config.toml
encoder_arch = "vgg"
model = "image VAE"
dataset = "retinal OCT scans (Kermany 2017)"
train_examples = 49215
image_size = 48
crop_scale_min = 0.5
horizontal_flip = true
translate = 0.12
color_jitter = 0.2
bottleneck = "kl"
downsampling_factor = 4
encoder_norm = "batchnorm"
encoder_activation = "silu"
encoder_depths = [3, 6, 6]
encoder_kernel_size = 3
encoder_stem = "single"
encoder_widths = [80, 128, 240]
encoder_downsampling = "avg"
loss = "mse"
latent_channels = 16
decoder_norm = "groupnorm"
decoder_activation = "silu"
decoder_weight_standardization = true
decoder_widths = [48, 96, 192]
decoder_blocks_per_level = 2
decoder_block = "basic"
decoder_dropout = 0.05
decoder_attention = false
decoder_upsampling = "nearest_conv"
kl_weight = 0.001
init = "torch_default"
residual_init = "none"
optimizer = "soap"
beta2 = 0.99
learning_rate = 0.0016
beta1 = 0.9
shampoo_beta = 0.99
eps = 1e-08
precondition_frequency = 25
max_precond_dim = 512
merge_dims = false
one_sided = false
adamw_lr_other_params = 0.0016
max_grad_norm = 1.0
max_steps = 13100
batch_size = 128
epochs = 34.1
lr_schedule = "linear"
final_lr_fraction = 0.05
warmup_steps = 1310
weight_decay = 0.07
adamw_weight_decay_other_params = 0.05
Rows from block 14 of the encoder of a small image VAE, named by matrix and row number. Each number is 128 + 32 x the weight over its row's rms, rounded and kept within 0 to 255. All counts start at 0. Numbers have three digits each.
After each channel's rows are labels from the 100 images, of 14976, where the channel reaches its highest value: "top examples" is what is common among them. Only what is clearly more common there than usual is listed. The data: retinal OCT scans (Kermany 2017). In brackets: how many of the 100, against the usual share in percent.
# conv: 3x3 conv (encoder.blocks.14.conv.weight, 240x240x3x3, each kernel summed), inputs 0-239

conv.79:121107170140041067114132097153113084106134138120093123171092147171088152135050055136128136105076111178133099063127140115143130115150131138140167088165079113190095159117226147178153112114135132104097148144147129193130139125146181123178067197110137085080146111064177079117132150170115076102094133110084107122168117120120188138091126094145062116144110129111132138089130098099116145058108134140129160152155135083121079138084106107124107136157141090165112161141150112200147103147132095103136122089110148172137136102147112103144103143100118190186163058083083133174130126131167101163056139087132144106113116141128146116162179114145097081092108102102150162146056125143122105163128172103140139097130087117113137114049120165091119
top examples: finding: normal (79 vs 51.6)

conv.238:111121083157120157128122109083133074132120138150154086111124119095129183086131104108122174120086129119108132108118154092121128071113069094147088144072137151165152147192095167145109140138129168109074112147163103107150130090076088182130124094091125111097101080087109132103111117150115124136124144132093085159141125189107086167080126011118078151101085204170088145136049151082095120137134127117146164169133122151124156084095053136160087062187121054054101166111102156126145075178109096135074123130097126068132076156146118087154078154092156136115115063126105112097103095162133142145131118151103135104138100058135116099137139151093170145159054133080183173146087159169147145110103129130129120130152118106121120123144128069120092
top examples: finding: diabetic macular edema (39 vs 11.7)

conv.117:038166155119143060110149122142163115215158128130103109113098105154104165135082145152088085149109148163149126129162092114160119108093085110142109084105074124179190084137125132123117115147117183132119111108092103053145074106108160143089163141113129146155095138076135090085133173124122144074116131152098134199128126000075112099163104073083135162157131114070091144102141126140111095132109095200111095075136133158154126121125132133161130121140161141117154106128108170107130167122120110103111097070096097117144168081195110127129071091103144155045093082087171144134135101091105142062127094126178074140134075132107132069116106129117157123066125108119138139114134140121106139154128101136146193105128142092190085068126126133121103
top examples: finding: diabetic macular edema (58 vs 11.7)

conv.27:120125156102108106150118125125098204153136110033140087165205147084117084095138138123124154157137183144111067129134122136107080123113117143130070148097163192150138125186067109138138163210119109140102095098110095097116118085165102134120083123103165163137145117166129153072116152076153108106099137127097096099190125152135116102118108056129200150098122129101153153118178111074089126176080141129144108118149132095102154128135246094117137073172108073074122119130147122137134111100129074182102172154106098146116115089066106124144157140120124111116147156102085130111147098129068095120112059176042167135122127093136150160075100222157130108121097137145114139086125152121093112127134093105120118140176118159134124093112132061129150
top examples: finding: choroidal neovascularization (66 vs 29.4)

conv.212:175158103091084093163121135112153099070093098100122104133089113126146100080042087146088153208097129138132141116116117120154098093141194093149113168112089156173171115140132121088135181097105118198161131046102081093147076088110078136082111117093105068100151131121113230108123121088123161083138139109151135155145122084086106127165146147152083100149156089121116133166091110135123139242116140184126201085125133126131120078139124106150066129123173116088109133059075128131145085139139116138126133117121106136115066135129104130148114125185141205105091136124143075143121120181115149125161111167121091146078102145080102101121159154170153113135094116070186115149088104137115131135084091098114086118133124074169114127143169147160124
top examples: finding: diabetic macular edema (34 vs 11.7)

conv.29:117141127145127160135138105150127118114101108067159166104139143099156127122103143104068088138144113078101130174144139120149169128106172123102124185089117093142106119113153182147074148090161115142100164055149134184110076068129151085092117144052128138114127134106140142140099139141158094103087088026083152148100146022093146150074185172123144151131180150122140106109142105200125108199077134104095096123109106103131064171161148061127102140167117162166137097087127109147143125150063126109140083141149079083122147142115185065149184135132133094170143126146123127113188161096091166099122193084128136160147121167160098124107125128123168123098102131157100155163193124135064106151110116104119087136164134068097151180131124099065116
top examples: finding: diabetic macular edema (37 vs 11.7)

conv.77:085152097124177075178133106128166129113139108080137153151107074130138173114119129150190075105173118173119171112076142184160103157119100129134187168112114152126122114069115153137130192129199128145142147090082093112196177133085103091105104126102111118140161174176169136056094085107128145130072181115105090119170130065071118108158116150153113158090166113149112151168153200142159092176109112098182145073134104106182161083137101100133155076187124119148089096163130085093062107019106129153135170124130152192100113153086142146083123131170149131145104173157112149096164125113112115158103137143119118088048153148122115130106091183118107120147173121123170138133085097085104107106132119118110108106128154066138173105137133142123143
top examples: finding: choroidal neovascularization (59 vs 29.4)

conv.81:129162128115114109129090133142136127122132133103102091120161123108141169046097112093056163189101154133101129112162096158131079118069107127080109165160127149144115143134166148181172110138141128111127116224081081121111186189144125135127085121105093193139084095150176114094179136124103096128117117096117075114048100103144051154186165099158143120132101094169142124157121152113082125177178118131147094183122148165116072125110127129170131126114084136058112149184078101083148112119155165097101151119090128160089094124088119112156142111193113206110097058140131082145160171118149081146186105169119169085168132131109151144081173096124111053138156132113104106093151154166151150161153148105133099119119129132099106075123204126156152
top examples: finding: diabetic macular edema (34 vs 11.7)