config.yaml
model: "image VAE"
crop_scale_min: 0.5
horizontal_flip: true
encoder_arch: "vgg"
encoder_kernel_size: 3
loss: "mse"
decoder_activation: "silu"
decoder_block: "basic"
residual_init: "none"
shampoo_beta: 0.99
precondition_frequency: 25
max_steps: 13100
Rows from block 5 of the encoder of a small image VAE, named by matrix and row number. Each number is 500 + 50 x the weight over its row's rms, rounded and kept within 0 to 999. All counts start at 0. Numbers have three digits each.
After each channel's rows are labels from the 100 images, of 14976, where the channel reaches its highest value: "top examples" is what is common among them. Only what is clearly more common there than usual is listed. The data: retinal OCT scans (Kermany 2017).
# conv: 3x3 conv (encoder.blocks.5.conv.weight, 128x128x3x3, each kernel summed), inputs 0-127

conv.49:526575502575543466521466523469567471508509637623486560505423587539511524528561464578466531539438473525462493503473561476506526492534541537544516541412458524498497576534501509561394430477519453517450469547514560449637398516469545547523418522514480457476474538490476470474542431477543448507501402536506417450595436398453475468481434515464421466434476550547526467447480460502567579430489
top examples: finding: diabetic macular edema

conv.91:529442548499439524537512469449529505502604465486592438539527512561550542523452465510535552475497425453554492457516450449444557460528549547401443572510638444535546553520507571486588481459493456530542539538469450484419507413514447444434497413453450593510455525487536485458488452468552447459520477397460456501500504452479473579480537519421460465471626539535579423527524413422462540421523
top examples: finding: diabetic macular edema

conv.126:515558501486388512461568582507509447561515569387488446471530550614549500525508475539483517484467468575508539518518477506500528476601496480503499644488505512497548541495451459528420389414470467603490477520466538473454481446552501471505545485575448498511427445459484518550500495534514453539516517532483476484419483481618515550520410559490583459441505525495503569527512446399534491676564
top examples: finding: diabetic macular edema

conv.68:498541546551523519597490520470534424581517507440486404401457451449485418477447451511497444469493481509492509513465520553513466505575546468519486560391473536546485492498449469489378655474530549531466472474434534522385507445546522398499472529438392575508494542544505461530428481530568570490437466476565495471455531553491505533526427492517441496484613535509516467584459607443496493411473
top examples: finding: diabetic macular edema

conv.55:460559495487474506475494516551529521608488578576610589536421535510498604523498495494448494523485477372391485526513612481504477493470464498498564580414456546500558563528500481611496578451508557465497420580488407433535439529530513462443458487530536487475562558555523507555527474464536575532423524537510473433465518481425504410477525466464433476418435484506447442409486450461486488543564
top examples: finding: diabetic macular edema

conv.40:514465484526545519471589512464513420455542341433576519547527532545529492407513516507521416469510448539556482468409476513522503438553500451465446605424629511525523541535421499487478456481528480495457463499383589494544537510497484424491462451489300518502473533548531500559451465517480599523529453450571514476516529450539478522522491525501460532467551555499440538511562525398458453474504
top examples: finding: diabetic macular edema

conv.25:601529466546532520550503460585511428449417470517422538565518563537524450473445490473502549587507485516457446523559492594483566512523430467442504490465455484435521547527439528550494370576542447396554496534536536516615456490506496552464479546513501471529436559496500535504520491502533393485621405524447513537547451483494561537468458446503475548434520579471506422387589493485570580502553
top examples: finding: diabetic macular edema

conv.0:430521490495587467521473491502492510435492455610431536413480393536472549540526518504484407580468493514541590510491523387453601497450447553471463486515479411444496528485520505407561398511558565471509551521596432549598489487470551530480481448506519535436606590452573554476550507496451456510594459488430503538442483474582544531581496513570535500551489445509472494531526481552556486488584
top examples: finding: diabetic macular edema

conv.7:513574455525590515464452555506531611493484455498450474468428415502592504446501491505478407530420614552543491529441493512514490543496462583534591454480555583491503601537523460518590411487542496467517572529474548520452578419460437408468489612547561506545565482434444612466452495446433510461563569416456517461557489445530444517541514437512499524479552480500475485529469494529542432506465
top examples: finding: choroidal neovascularization

conv.26:552484486456525572488458545512496502534553458500468448490531452510517512487455491557510512542504490500523509454525431494476651514474457598463434442607622572489443573513583453403576444502480509452567575520466439523570497450465517455571415457512652493575499447401444479433480513471455542403464491428455481489571416494475530535555468501505501454515533503534508536587515462539527596518513
top examples: finding: diabetic macular edema

conv.45:472543477537490533506536453494452451596429404564453466398574452448573541525532573407497536577576397491563529447520509445445458565455523539500469599569525491514513507466558478565504472568442464522508412529529516466413503556464549516552504494432641507568431474437418508470530522469430549482557585468498516470429500548525428489486483492540511566476460500456496513456506541577402482577508
top examples: finding: choroidal neovascularization

conv.53:537511426512512471534545484421559562481534514536528550528515543574506542493453558568473519533554444498432558496407557444504506473522554444665512502407403514541486431471475447481402525486541486503466526486520532480435515491543494484485442525517531526559471395410565523446574462469663555482464511538485512476555506459543548521409522453446435482456553471539555374511453503480463485389480
top examples: finding: diabetic macular edema

conv.104:509497561569564476552536505472553389556523420444501482490568533571536424471505494475506514494470390548508533464535494532506480379455586571535491512508518500497498555546431460467477584492571490497538389478423571532390509463508590405503481438641433490428498548527483472645383490510536460482500514525532605526453544516495518463534494495552481512557495515540511555504434501502429498518461
top examples: finding: diabetic macular edema

conv.67:480522529575422501402472453466609361526474483514571461489482442558486472487493481522522437544442583518463499466483559460447567450522498472458434541507584583455489565554490441393467533476517478558512560589467516534456384430469407520512518478424468533416480460502500552550435415473535519482490477544540426450517467537469432404487554462493500524584481516520516517421500517425408466413523
top examples: finding: diabetic macular edema

conv.47:544508477513528518576392489455513555493435537525395482458499442461536477562462490532509455497539505459566442575609452468467427496453444601633489474582508513471473538534576541496505481495519435410534472469453457477475553467428492470514415481488558484524433480426462632502442465469567562506448480563456481575559395519500507507497503615528466524555489484533424482567600525517501576550478
top examples: finding: diabetic macular edema

conv.50:636514509497532550493540564544426485535553409379541447556418413469520487524374570460522536493477468535543473506474482576358507561500480527426477504507548552498476494489542537459516529494580545472508502439433444529410452443508503480510470563463543504481555452541453563609440510553554496447507477519503473527568484469473460528527499521488445396588617515505472480463426527509475405457568
top examples: finding: diabetic macular edema

conv.95:516474486488554499442526516492532451602386586457515540462481502478510449476462435476510511567507580517447441535443479541516513452556494432508535567546442518546509408544440542386422479490544463462489609553509503450457546530534400487539489457564511508496508483484474512408531519592524460468493580439495582547524448504545592586541400434607554553477453577394536529581518528445470464509498
top examples: finding: diabetic macular edema

conv.92:505508499509487423431471504544490475426391497460468482452540609414532464481441519428502557562408439532367424476541504561514603434453510438481404538486500493500517613510498508484479466490482459427531544472593550515559449374508394510536491472514548504454384446477449436481520485553562527493497478488447495506546418509585469541475496491568563479550554469531531550407542463480521494456506
top examples: finding: diabetic macular edema

conv.82:559474477510595519483510513513532496429490359525550490435450473588539491462498496619474534416447472511498539511516520511492449495446539385574462482501628478497468548435478529687519459523506555533469437505390563471409464450482491515430548583456420469487514538461536584461472491517440607483589446533459496522463498516543554486558563487518456497560499543478501497462468498482461447510537
top examples: finding: diabetic macular edema

conv.110:437420502476518509411420497531511579456441500457517479415449565463476541543507500528553488460428446498394498439529587507528537543512443526436557470516496528510496529567523575478528567462477509519466442502537370512433536489572526524569476615508529599505440454533456491515436483537498568576419504467503531532483489509308450534448540482479490488503519583502482453482511572504491473351467
top examples: finding: choroidal neovascularization

conv.52:513489527491561556608463555466464451551511446554535505510609595448459494487482326481454453534592314502486469476530504436508444513560494541454484552443497501543419550458493483460518444523480474492493520490570464563522537543517457479518522487438479551503487503569521497464592503448542482478564494459540456520387534527543429473547420475523525523445591616480566473504582461452488552513526
top examples: finding: diabetic macular edema