A small image VAE, trained from scratch: batches of 128, 49215 training examples.
Rows from block 2 of the decoder of a small image VAE, named by matrix and row number. Rows with one number belong to one channel. Each number is 500 + 50 x the weight over its row's rms, rounded and kept within 0 to 999. All counts start at 0. Numbers have three digits each. After the name is the row's rms in percent of the matrix's.
Before each channel's rows are labels from the 100 images, of 14976, where the channel reaches its highest value: "patch colour" is the nearest of a few named colours to the mean colour under the peak. Only what is clearly more common there than usual is listed. The data: retinal OCT scans (Kermany 2017). In brackets: how many of the 100, against the usual share in percent.
# convs0: first 3x3 conv (decoder.decb.0.0.convs.0.weight, 96x96x3x3, standardized in use, each kernel summed), inputs 0-95
# convs1: second 3x3 conv (decoder.decb.0.0.convs.1.weight, 96x96x3x3, standardized in use, transposed, each kernel summed), outputs 0-95

patch colour: white (65 vs 3.5)
convs0.27 091:517551366555498490557517492559608490427511518462467533535574529599449411484485521408451446536464518520436511488501485478458557589500453451518513526440505500496471505420557579477576464519520551477494432409448507506489557523460479524504512408471462499490523562571373470462529431543594553577
convs1.27 103:479497559433562550493551526450398455461487470485566446382457400425483460545497511459502539521514542538511529444467522444499470377461663538494535452517532492545549526505501481537475546485528452528532509624500412552504442515513478479560517531479435470517464388528567475549545474471478431408

patch colour: white (78 vs 3.5)
convs0.50 096:506484502534555483447504465477569505498505473484451432460548518460453479584503417584486464465538517506499474466477582469515481553466455552413522491601545451566510350487408622542494430530543424458505489464475489496544482508512517426532517521562496528472413578425495621471541592427450445534
convs1.50 085:421453461469420512527427455558487458445541470535508513498470485455544519447572486466485557520484505484501596495493418475519522455519561420531458503406469533424515681521518457446427484409495516555520518493492475488444533514509537533526509510515543485542536421482560365531512420557631476427

patch colour: white (93 vs 3.5)
convs0.94 101:362547499536479484498524491456508526472411447548486472509537456542612511595476464561518540479521568517460573503445420486471420501470518444467514610430497430486568443591468603481458443445331526506512514495542548538479548515491492561403492548548518525526453483515571476461498530489525525477
convs1.94 105:608533458426516543522502527502471375478590470456554449511427517433445505438582576519451435506527441409481479454565453528429531531552418587523461433546452533494496536359515454504454535498600438536457462497400436473460463525464494477526545474447539495509528520531448541558490457536464499503

patch colour: grey (48 vs 20.7); white (29 vs 3.5)
convs0.26 091:564450507511440499539551489475581516470523500491488514374606542549516475428491467462487529506536493459432454530544533498474418541415489590619505461569454472482553564520499405511479464478416525443343482484444506476550569541473416575477558477430481526560531483581516503512448518495443524556
convs1.26 083:438510554451506536410438478532429524472510506513576475554504508471486593526536493490527385476582420555597620501504508553497576496578470492385452470427507485565494456465446544509579460559526502544552565491476415511490449539606521462564420471614531471513530526515491503512561482520508448462

patch colour: white (100 vs 3.5)
convs0.69 114:498520461515531461545489440549534494534501465550535368507500499524505475592493538617496513528386597632477497408438538417513524524482479503484438571573537438530532474442548614523429519502534431559500460504414486512423537514536468418480448441520463507424519465529441489430491465549511482461
convs1.69 111:490477507499443403547564504397436508484552470491467593487508483481517542470581462406517578475477472457470525414490478413469457531484415486443480472429578436457448482434417456409397476468465411407525540618415505460520488476447472490481524499479549517503457515525575571505454484443523483445

patch colour: grey (51 vs 20.7)
convs0.84 103:480528486416485488478490467514532481516469500482587507499444550496500430551489565497425558436420534632461465500502541516548480496495515528488586395509506499548530442552608358496400415535535504516510567438537491463462513569477493439549502454601587471503508512539513489543480464362560457510
convs1.84 100:505541425442480464413555530528482540466508450459457493409567480581471536491547463523547399508605511475503485502560515565466576498502542480512386605423538523458486473453439520541542509487467423519598513550482526561559461483580508600506501505516490504441470419381500563437469544564418512489

patch colour: white (88 vs 3.5)
convs0.92 109:422540466476464526516550490506504446493504481446515479412498560540548529512477544496460441376494479566469488487518481519512460445497465459494464567486533538538545506560666496523478558520480478382458494505484545431393491434480462480434491522630567539441428577532487602498500551544545602437
convs1.92 110:492436496528492503506498480476486542512520481537459494464522533478425467436560483567491585582529493469553431416539529553478468535503525573524518467528508326471462445416426510447463487574590505576484525508524459492586475556527523441531486530470475495621527437494516407513484432378383475530

patch colour: white (47 vs 3.5)
convs0.40 103:603505511486454550607481536469416471479503429559596466533408503510467562517527497532421457434507581508456555569478393488501463492510536476551547506606515467520618487387530479523518516478433483443576574593514453498464423471570461547471480501423463553539519524519496465534434534496566484470
convs1.40 103:571504519501561460491514497549539534592519575468401522499585461539550473514453552493573490567467520480536452420544526507441496557492474448467401610478447511442478509662538531480464414464531479515430393442513516550512503578473515403565518492490559495470500465476523602449594485488489521480

patch colour: grey (43 vs 20.7)
convs0.6 100:481547553503525523487510604442463556566568500543512488486584572566459548501455437559479475544507556516448444423520421569552559525390474518426510523461431484511445464523444467458461431487480420529519501508487445475432518551519513453476451616607551547527486490527538472525369483568447481406
convs1.6 076:497542478511453465564457452546519467457440430515512548483419468434521499487542493503499422459551499469483597578457493403425477481626580482533497440549538490479518525482437535554596518487515575384501477542502599584444494485506463459547504459473469424436467547485435478496619533482618487503

patch colour: white (77 vs 3.5)
convs0.38 098:510574456514479541556540531514530512433485361575452618413473510486501427543496454468434484584467559452464513429487480499586570513513535539443518482531474469456564551430507558509413484407551475490411485565513439478470467563486492554592536486591536512504509513491429524403408509560497511464
convs1.38 089:528434545463508425522460532511540416576482561442452507625547433494482549409452535444596554400394474539493502448530514514436528493464439466472456515454497511524463492525492436486513459593417518529505380489444519510517604427538529502483503550442495528530494399559479549483482462411553455528

patch colour: grey (88 vs 20.7)
convs0.52 090:620495540479506479585442493498418486396541462468538581445559516496506412581550531562509509434498605504487492546499561512570495507440471585490549440493508450466472473559506477502428367545578436500494471543522481505499461470446503526541517508508553568476569481606553570450445495525463538390
convs1.52 104:491502537488433559466615507542601462590487540580509503614433580521514512482460546498545562544518496554531482544594512472435551527569517516475404538477563574520561527523502519512568591470441534606484435518454529536524547515526616442474533527551518429459430535548467448445506488498542451547

patch colour: grey (90 vs 20.7)
convs0.63 101:550620391507460464503477501620535392494521476519518499472509460476475525572504484590507437485523595484458506515516504515492497427562454435483532425535433440474539458402580510489466457634498562496491444538421464505541452506560437529542490551444509556612429461526501513456528510524418534484
convs1.63 098:485503582441491493468551500531484525573492492439554518534496480539454499515448536543405470486476527477514565452417484464437572530502489492530477524546452365571467616527512478433411561526479513413454452561558580490448502544479371603414534478539559455521572563607499514489516525513509554512

patch colour: white (57 vs 3.5)
convs0.44 104:533490494516531497462510439489592558544465483502539579480516488527462496488506599654459509557354519494585555462586431479468546547467475461488479386494483408448466497490401580515588507535541506421451485459518466512552557557487471452591512477522511439496464466515502506448458389491485513529
convs1.44 105:450526422512503535561458592563506433494539400516494448538506421497582481486493450447594575435569499568531345483498552476477551459497535529511526492460510559499421475536509420505390554508515507519553562513490474472432432458525544566450536525529422545459576509505496514488591628495503484501

patch colour: white (41 vs 3.5)
convs0.61 100:479490480504431430502495448449496492558488459524471547481467498407569508627501557491468491512520614531511521492525519569434477486507470505437451465523469507535570564596486572467500460529521536541398436504385428421421568576546507590524481434619505528480454488576511502500437509573552501430
convs1.61 116:481499508502539595544501500597513525419471456529493459449499521630511503438483475533531518390473453427534438526505509475575498497501565506484586460448464453372483428491543532544567515513519497511515539526650578577533451526449450460438462477562527464436575540405524520478577503449444513521