Weights of a small image VAE.
Model: encoder activation silu, encoder depths [3, 6, 6].
Rows from block 10 of the encoder of a small image VAE, named by matrix and row number. Each number is 500 + 25 x the weight over its row's rms, rounded and kept within 0 to 999. All counts start at 0. Numbers have three digits each. After the name is the row's rms in percent of the matrix's.
After each channel's rows are labels from the 100 images, of 14976, where the channel reaches its highest value: "responds to" is what is common among them. Only what is clearly more common there than usual is listed. The data: retinal OCT scans (Kermany 2017).
# conv: 3x3 conv (encoder.blocks.10.conv.weight, 240x240x3x3, each kernel summed), inputs 80-159

conv.11 091:492545518458511455499471523512485476501508485502496430465483490533481468528477525462512504467523497555471451505507574487506485503469527509519474527481505446494531473504518491521515512497528526502503486517566496539494522526503482527450511491
responds to: finding: diabetic macular edema

conv.209 124:481506522506549481539496473507487480463491500459447481518483525546469497445490553454470511539507508522477487503516466492483513538466510495535467473529501497490510498491470497524504497456518505485512502479522525468477499503483507518531540475
responds to: finding: diabetic macular edema

conv.65 099:460500476515529503519482515472542475490457484499471506477494486441500504521480527481534497497504499495515433485510485495496487462478495502502483547462483504524487547490529498473517488552453492544488467493523500466504491495449521509490509531
responds to: finding: choroidal neovascularization

conv.38 096:550509529481518488524529497501509518506495501499512517500480492495490533453496481527477491474509518481490442492477497559523534496486503504505523517497492476504538505543477491525510530531507542502502514514528524540479458505486506487439540501
responds to: finding: diabetic macular edema

conv.62 085:471401476437519539496510440482487413510482484507486489518527493518501465481523472504540459486477488529510502511493505500505459500531510492486474523470539557517504474509494503498534488520457488487517452475519466471504518472514531498495526529
responds to: finding: choroidal neovascularization

conv.81 087:505560481491497524508526529514494492466487506496480498444495489484534494483481499486493541476512517542528529533491492496506494504506500486489546512511461501505543486503496519507516480468518437503517537554528486506474516515502487496429517506
responds to: finding: choroidal neovascularization

conv.229 118:484505509528508468526486512512495494464538506503462524475516489502495504523499457507521544479495479480502434479480473568523512502522517488484510493435513477503514454462514471512486498493543510551496533527480467497489470476530496497497521502
responds to: finding: diabetic macular edema

conv.135 108:476543537496464487508510531510485496496510523501499509518521529491495505575515508509479522503490529502482489470496497507486485509483488511514492489525517561478488463502479432519500509499491524532544507511526500538500523493476461488514486465
responds to: finding: diabetic macular edema

conv.166 141:451473499508496491509480487481457471520502508502518528506563519473454488467534569553540527512499510485511500515505463484476482491526517479539489485501505518519518537492470501527550486502508485446473517515469539460524490459481537525503546453
responds to: finding: choroidal neovascularization

conv.149 096:526543506470478478511522446526470512523500473538518508490511524501499511528498506448538459503476476478494536486452504495499499538532465458485516501508488501518516506504511530466475506521505462524462477521522488477529495467490510529455529539
responds to: finding: diabetic macular edema

conv.84 096:522516536466542440500515502535538498540521527494489523497495507522487531531468508500507517522482508550538494509521527476481496500442492484530496495547498534474500525472491474508495485447497512482515500490509516524481482475486529527519460525
responds to: finding: diabetic macular edema

conv.224 113:505513495482433499484503572477524506487489491509485470508521511531523515498471545512515490505531510499500503506517509504479474525501523509516478496543482501473477556467492548465505482507534436508491476517485447462481573539479515502483510517
responds to: finding: diabetic macular edema

conv.100 090:505489490510498493459505469495505470544510501491514505493470464475496492500497507439488529478535507508530521542488585528506501481517506522496490535480528526477504531524495495521500518484480521524519498520497498532487474473475506508530477484
responds to: finding: diabetic macular edema

conv.138 093:456486527496495475470473518528524483521475501512526503503496498506513463537515492531549493487475465539520510471520492492486484494460476515486481492535480521484506502458466521495489500498501534496506522538529461511487491502493515486481501542
responds to: finding: choroidal neovascularization

conv.228 094:472498501470534495575531513527525478531477507524511469521512521504535427481524482423461544518491506470485470495488512469476492485487493530510498518506527499500495492527456548485485508492490531447502453468545472539504517478525465504556475484
responds to: finding: diabetic macular edema

conv.205 107:466518509512539502463500499502522499519484508553515529484488512470489504509516462456506508511517513468494537479469495506477480517506495471510525524527504512488488536446460531508532492515526471535511504495536526486503505513503502526529537509
responds to: finding: diabetic macular edema

conv.141 094:540563525490500532471468509522480490506488497499517478501493464555475514512499554515440484495481511468505522493533480472438525488514490521498484480516486436530518513496518505490509509509516458466510481518470475473487488533458497461541522505
responds to: finding: diabetic macular edema

conv.39 107:486489507452502468489468512512494479523496518459508502482518477524512458510517494497543548476514538504554515568525470499500492535527514521481506517500489463510523523539506483480525486498501487487537514515472440487482514443512521543462509438
responds to: finding: choroidal neovascularization

conv.175 119:496475519479471482483484499485525499481487526514496493481493517464488493565521532496456531501455517504479481505467495528485499471508527499498515508484522555498471524455473461526528494474468415468470539498515546467487502507524478521509528466
responds to: finding: choroidal neovascularization

conv.80 087:496471487554513507485533526469460494527489440478497517457498497495453499520510526524541520477492507486482520540507474541535518531479498473526496471512499471502491545476509475524480521500504479525512560514487538449509458426489483539498511525
responds to: finding: choroidal neovascularization

conv.188 106:510454537468536508518488529498528500480463498511511450492468480472483504512493510472549504513542471503511472535470483497529507532460487528470520484505512436461490532490523543493436509561534496461487511515485550506512505480465474513474475514
responds to: finding: diabetic macular edema

conv.193 095:539447512501551522538503504484528483499468481524491521512477497502477460482488536567494521528466506503477463513483531510476491486553474490488487497550486499517467505533476520465474526550497441546488510518478516515482518529508517508462480505
responds to: finding: diabetic macular edema

conv.198 102:536496477480446544552465504495512506542479507478546503510529478501531502455521528503493528516541527482473509463481490490489512520482534529520471518481511538493493506532448529471529491509459488482521518569494497461538546496496506526510530484
responds to: finding: diabetic macular edema

conv.181 090:460479532503465489484478497471464501531539476488490503514505502516485557507546481496503524510483510497507479515499491477494489470495481511481522515443508490524521505482536504510458513538463539513493480450513466542514448463508520533497556531
responds to: finding: choroidal neovascularization

conv.67 102:496503500459493535557505507507509515509509512472539464486511476510496494502461488523477518524484505516511482448541471491458484508510493544476460493495521524508503514546488548514511533480524448483480489502490507511517488453522556473496513454
responds to: finding: diabetic macular edema

conv.46 105:468518515514476484506486513537470493515564508486513502455498498519500518519494475523517505489544540470502556486497547540488513509501503527506494481465507467497482459521480500516517497545557480474526475525464488465503467505502497542504522443
responds to: finding: choroidal neovascularization

conv.139 102:527478511498560531484502508502463523495488462524506486507481495489542523509479465496545515479487508462490487499482527471520548509462480528497512524536524491482458536517445490538496508493555507494503483493563495512498481501520512480510450524
responds to: finding: diabetic macular edema

conv.219 093:511448522473485501537474523504493504487544532507500543493496517505488489511496489514516501532474521493507484459486492514465512491544479524479500534475487505505509499509497479453484493510518511496497471483493546479483471518510470550509480467
responds to: finding: choroidal neovascularization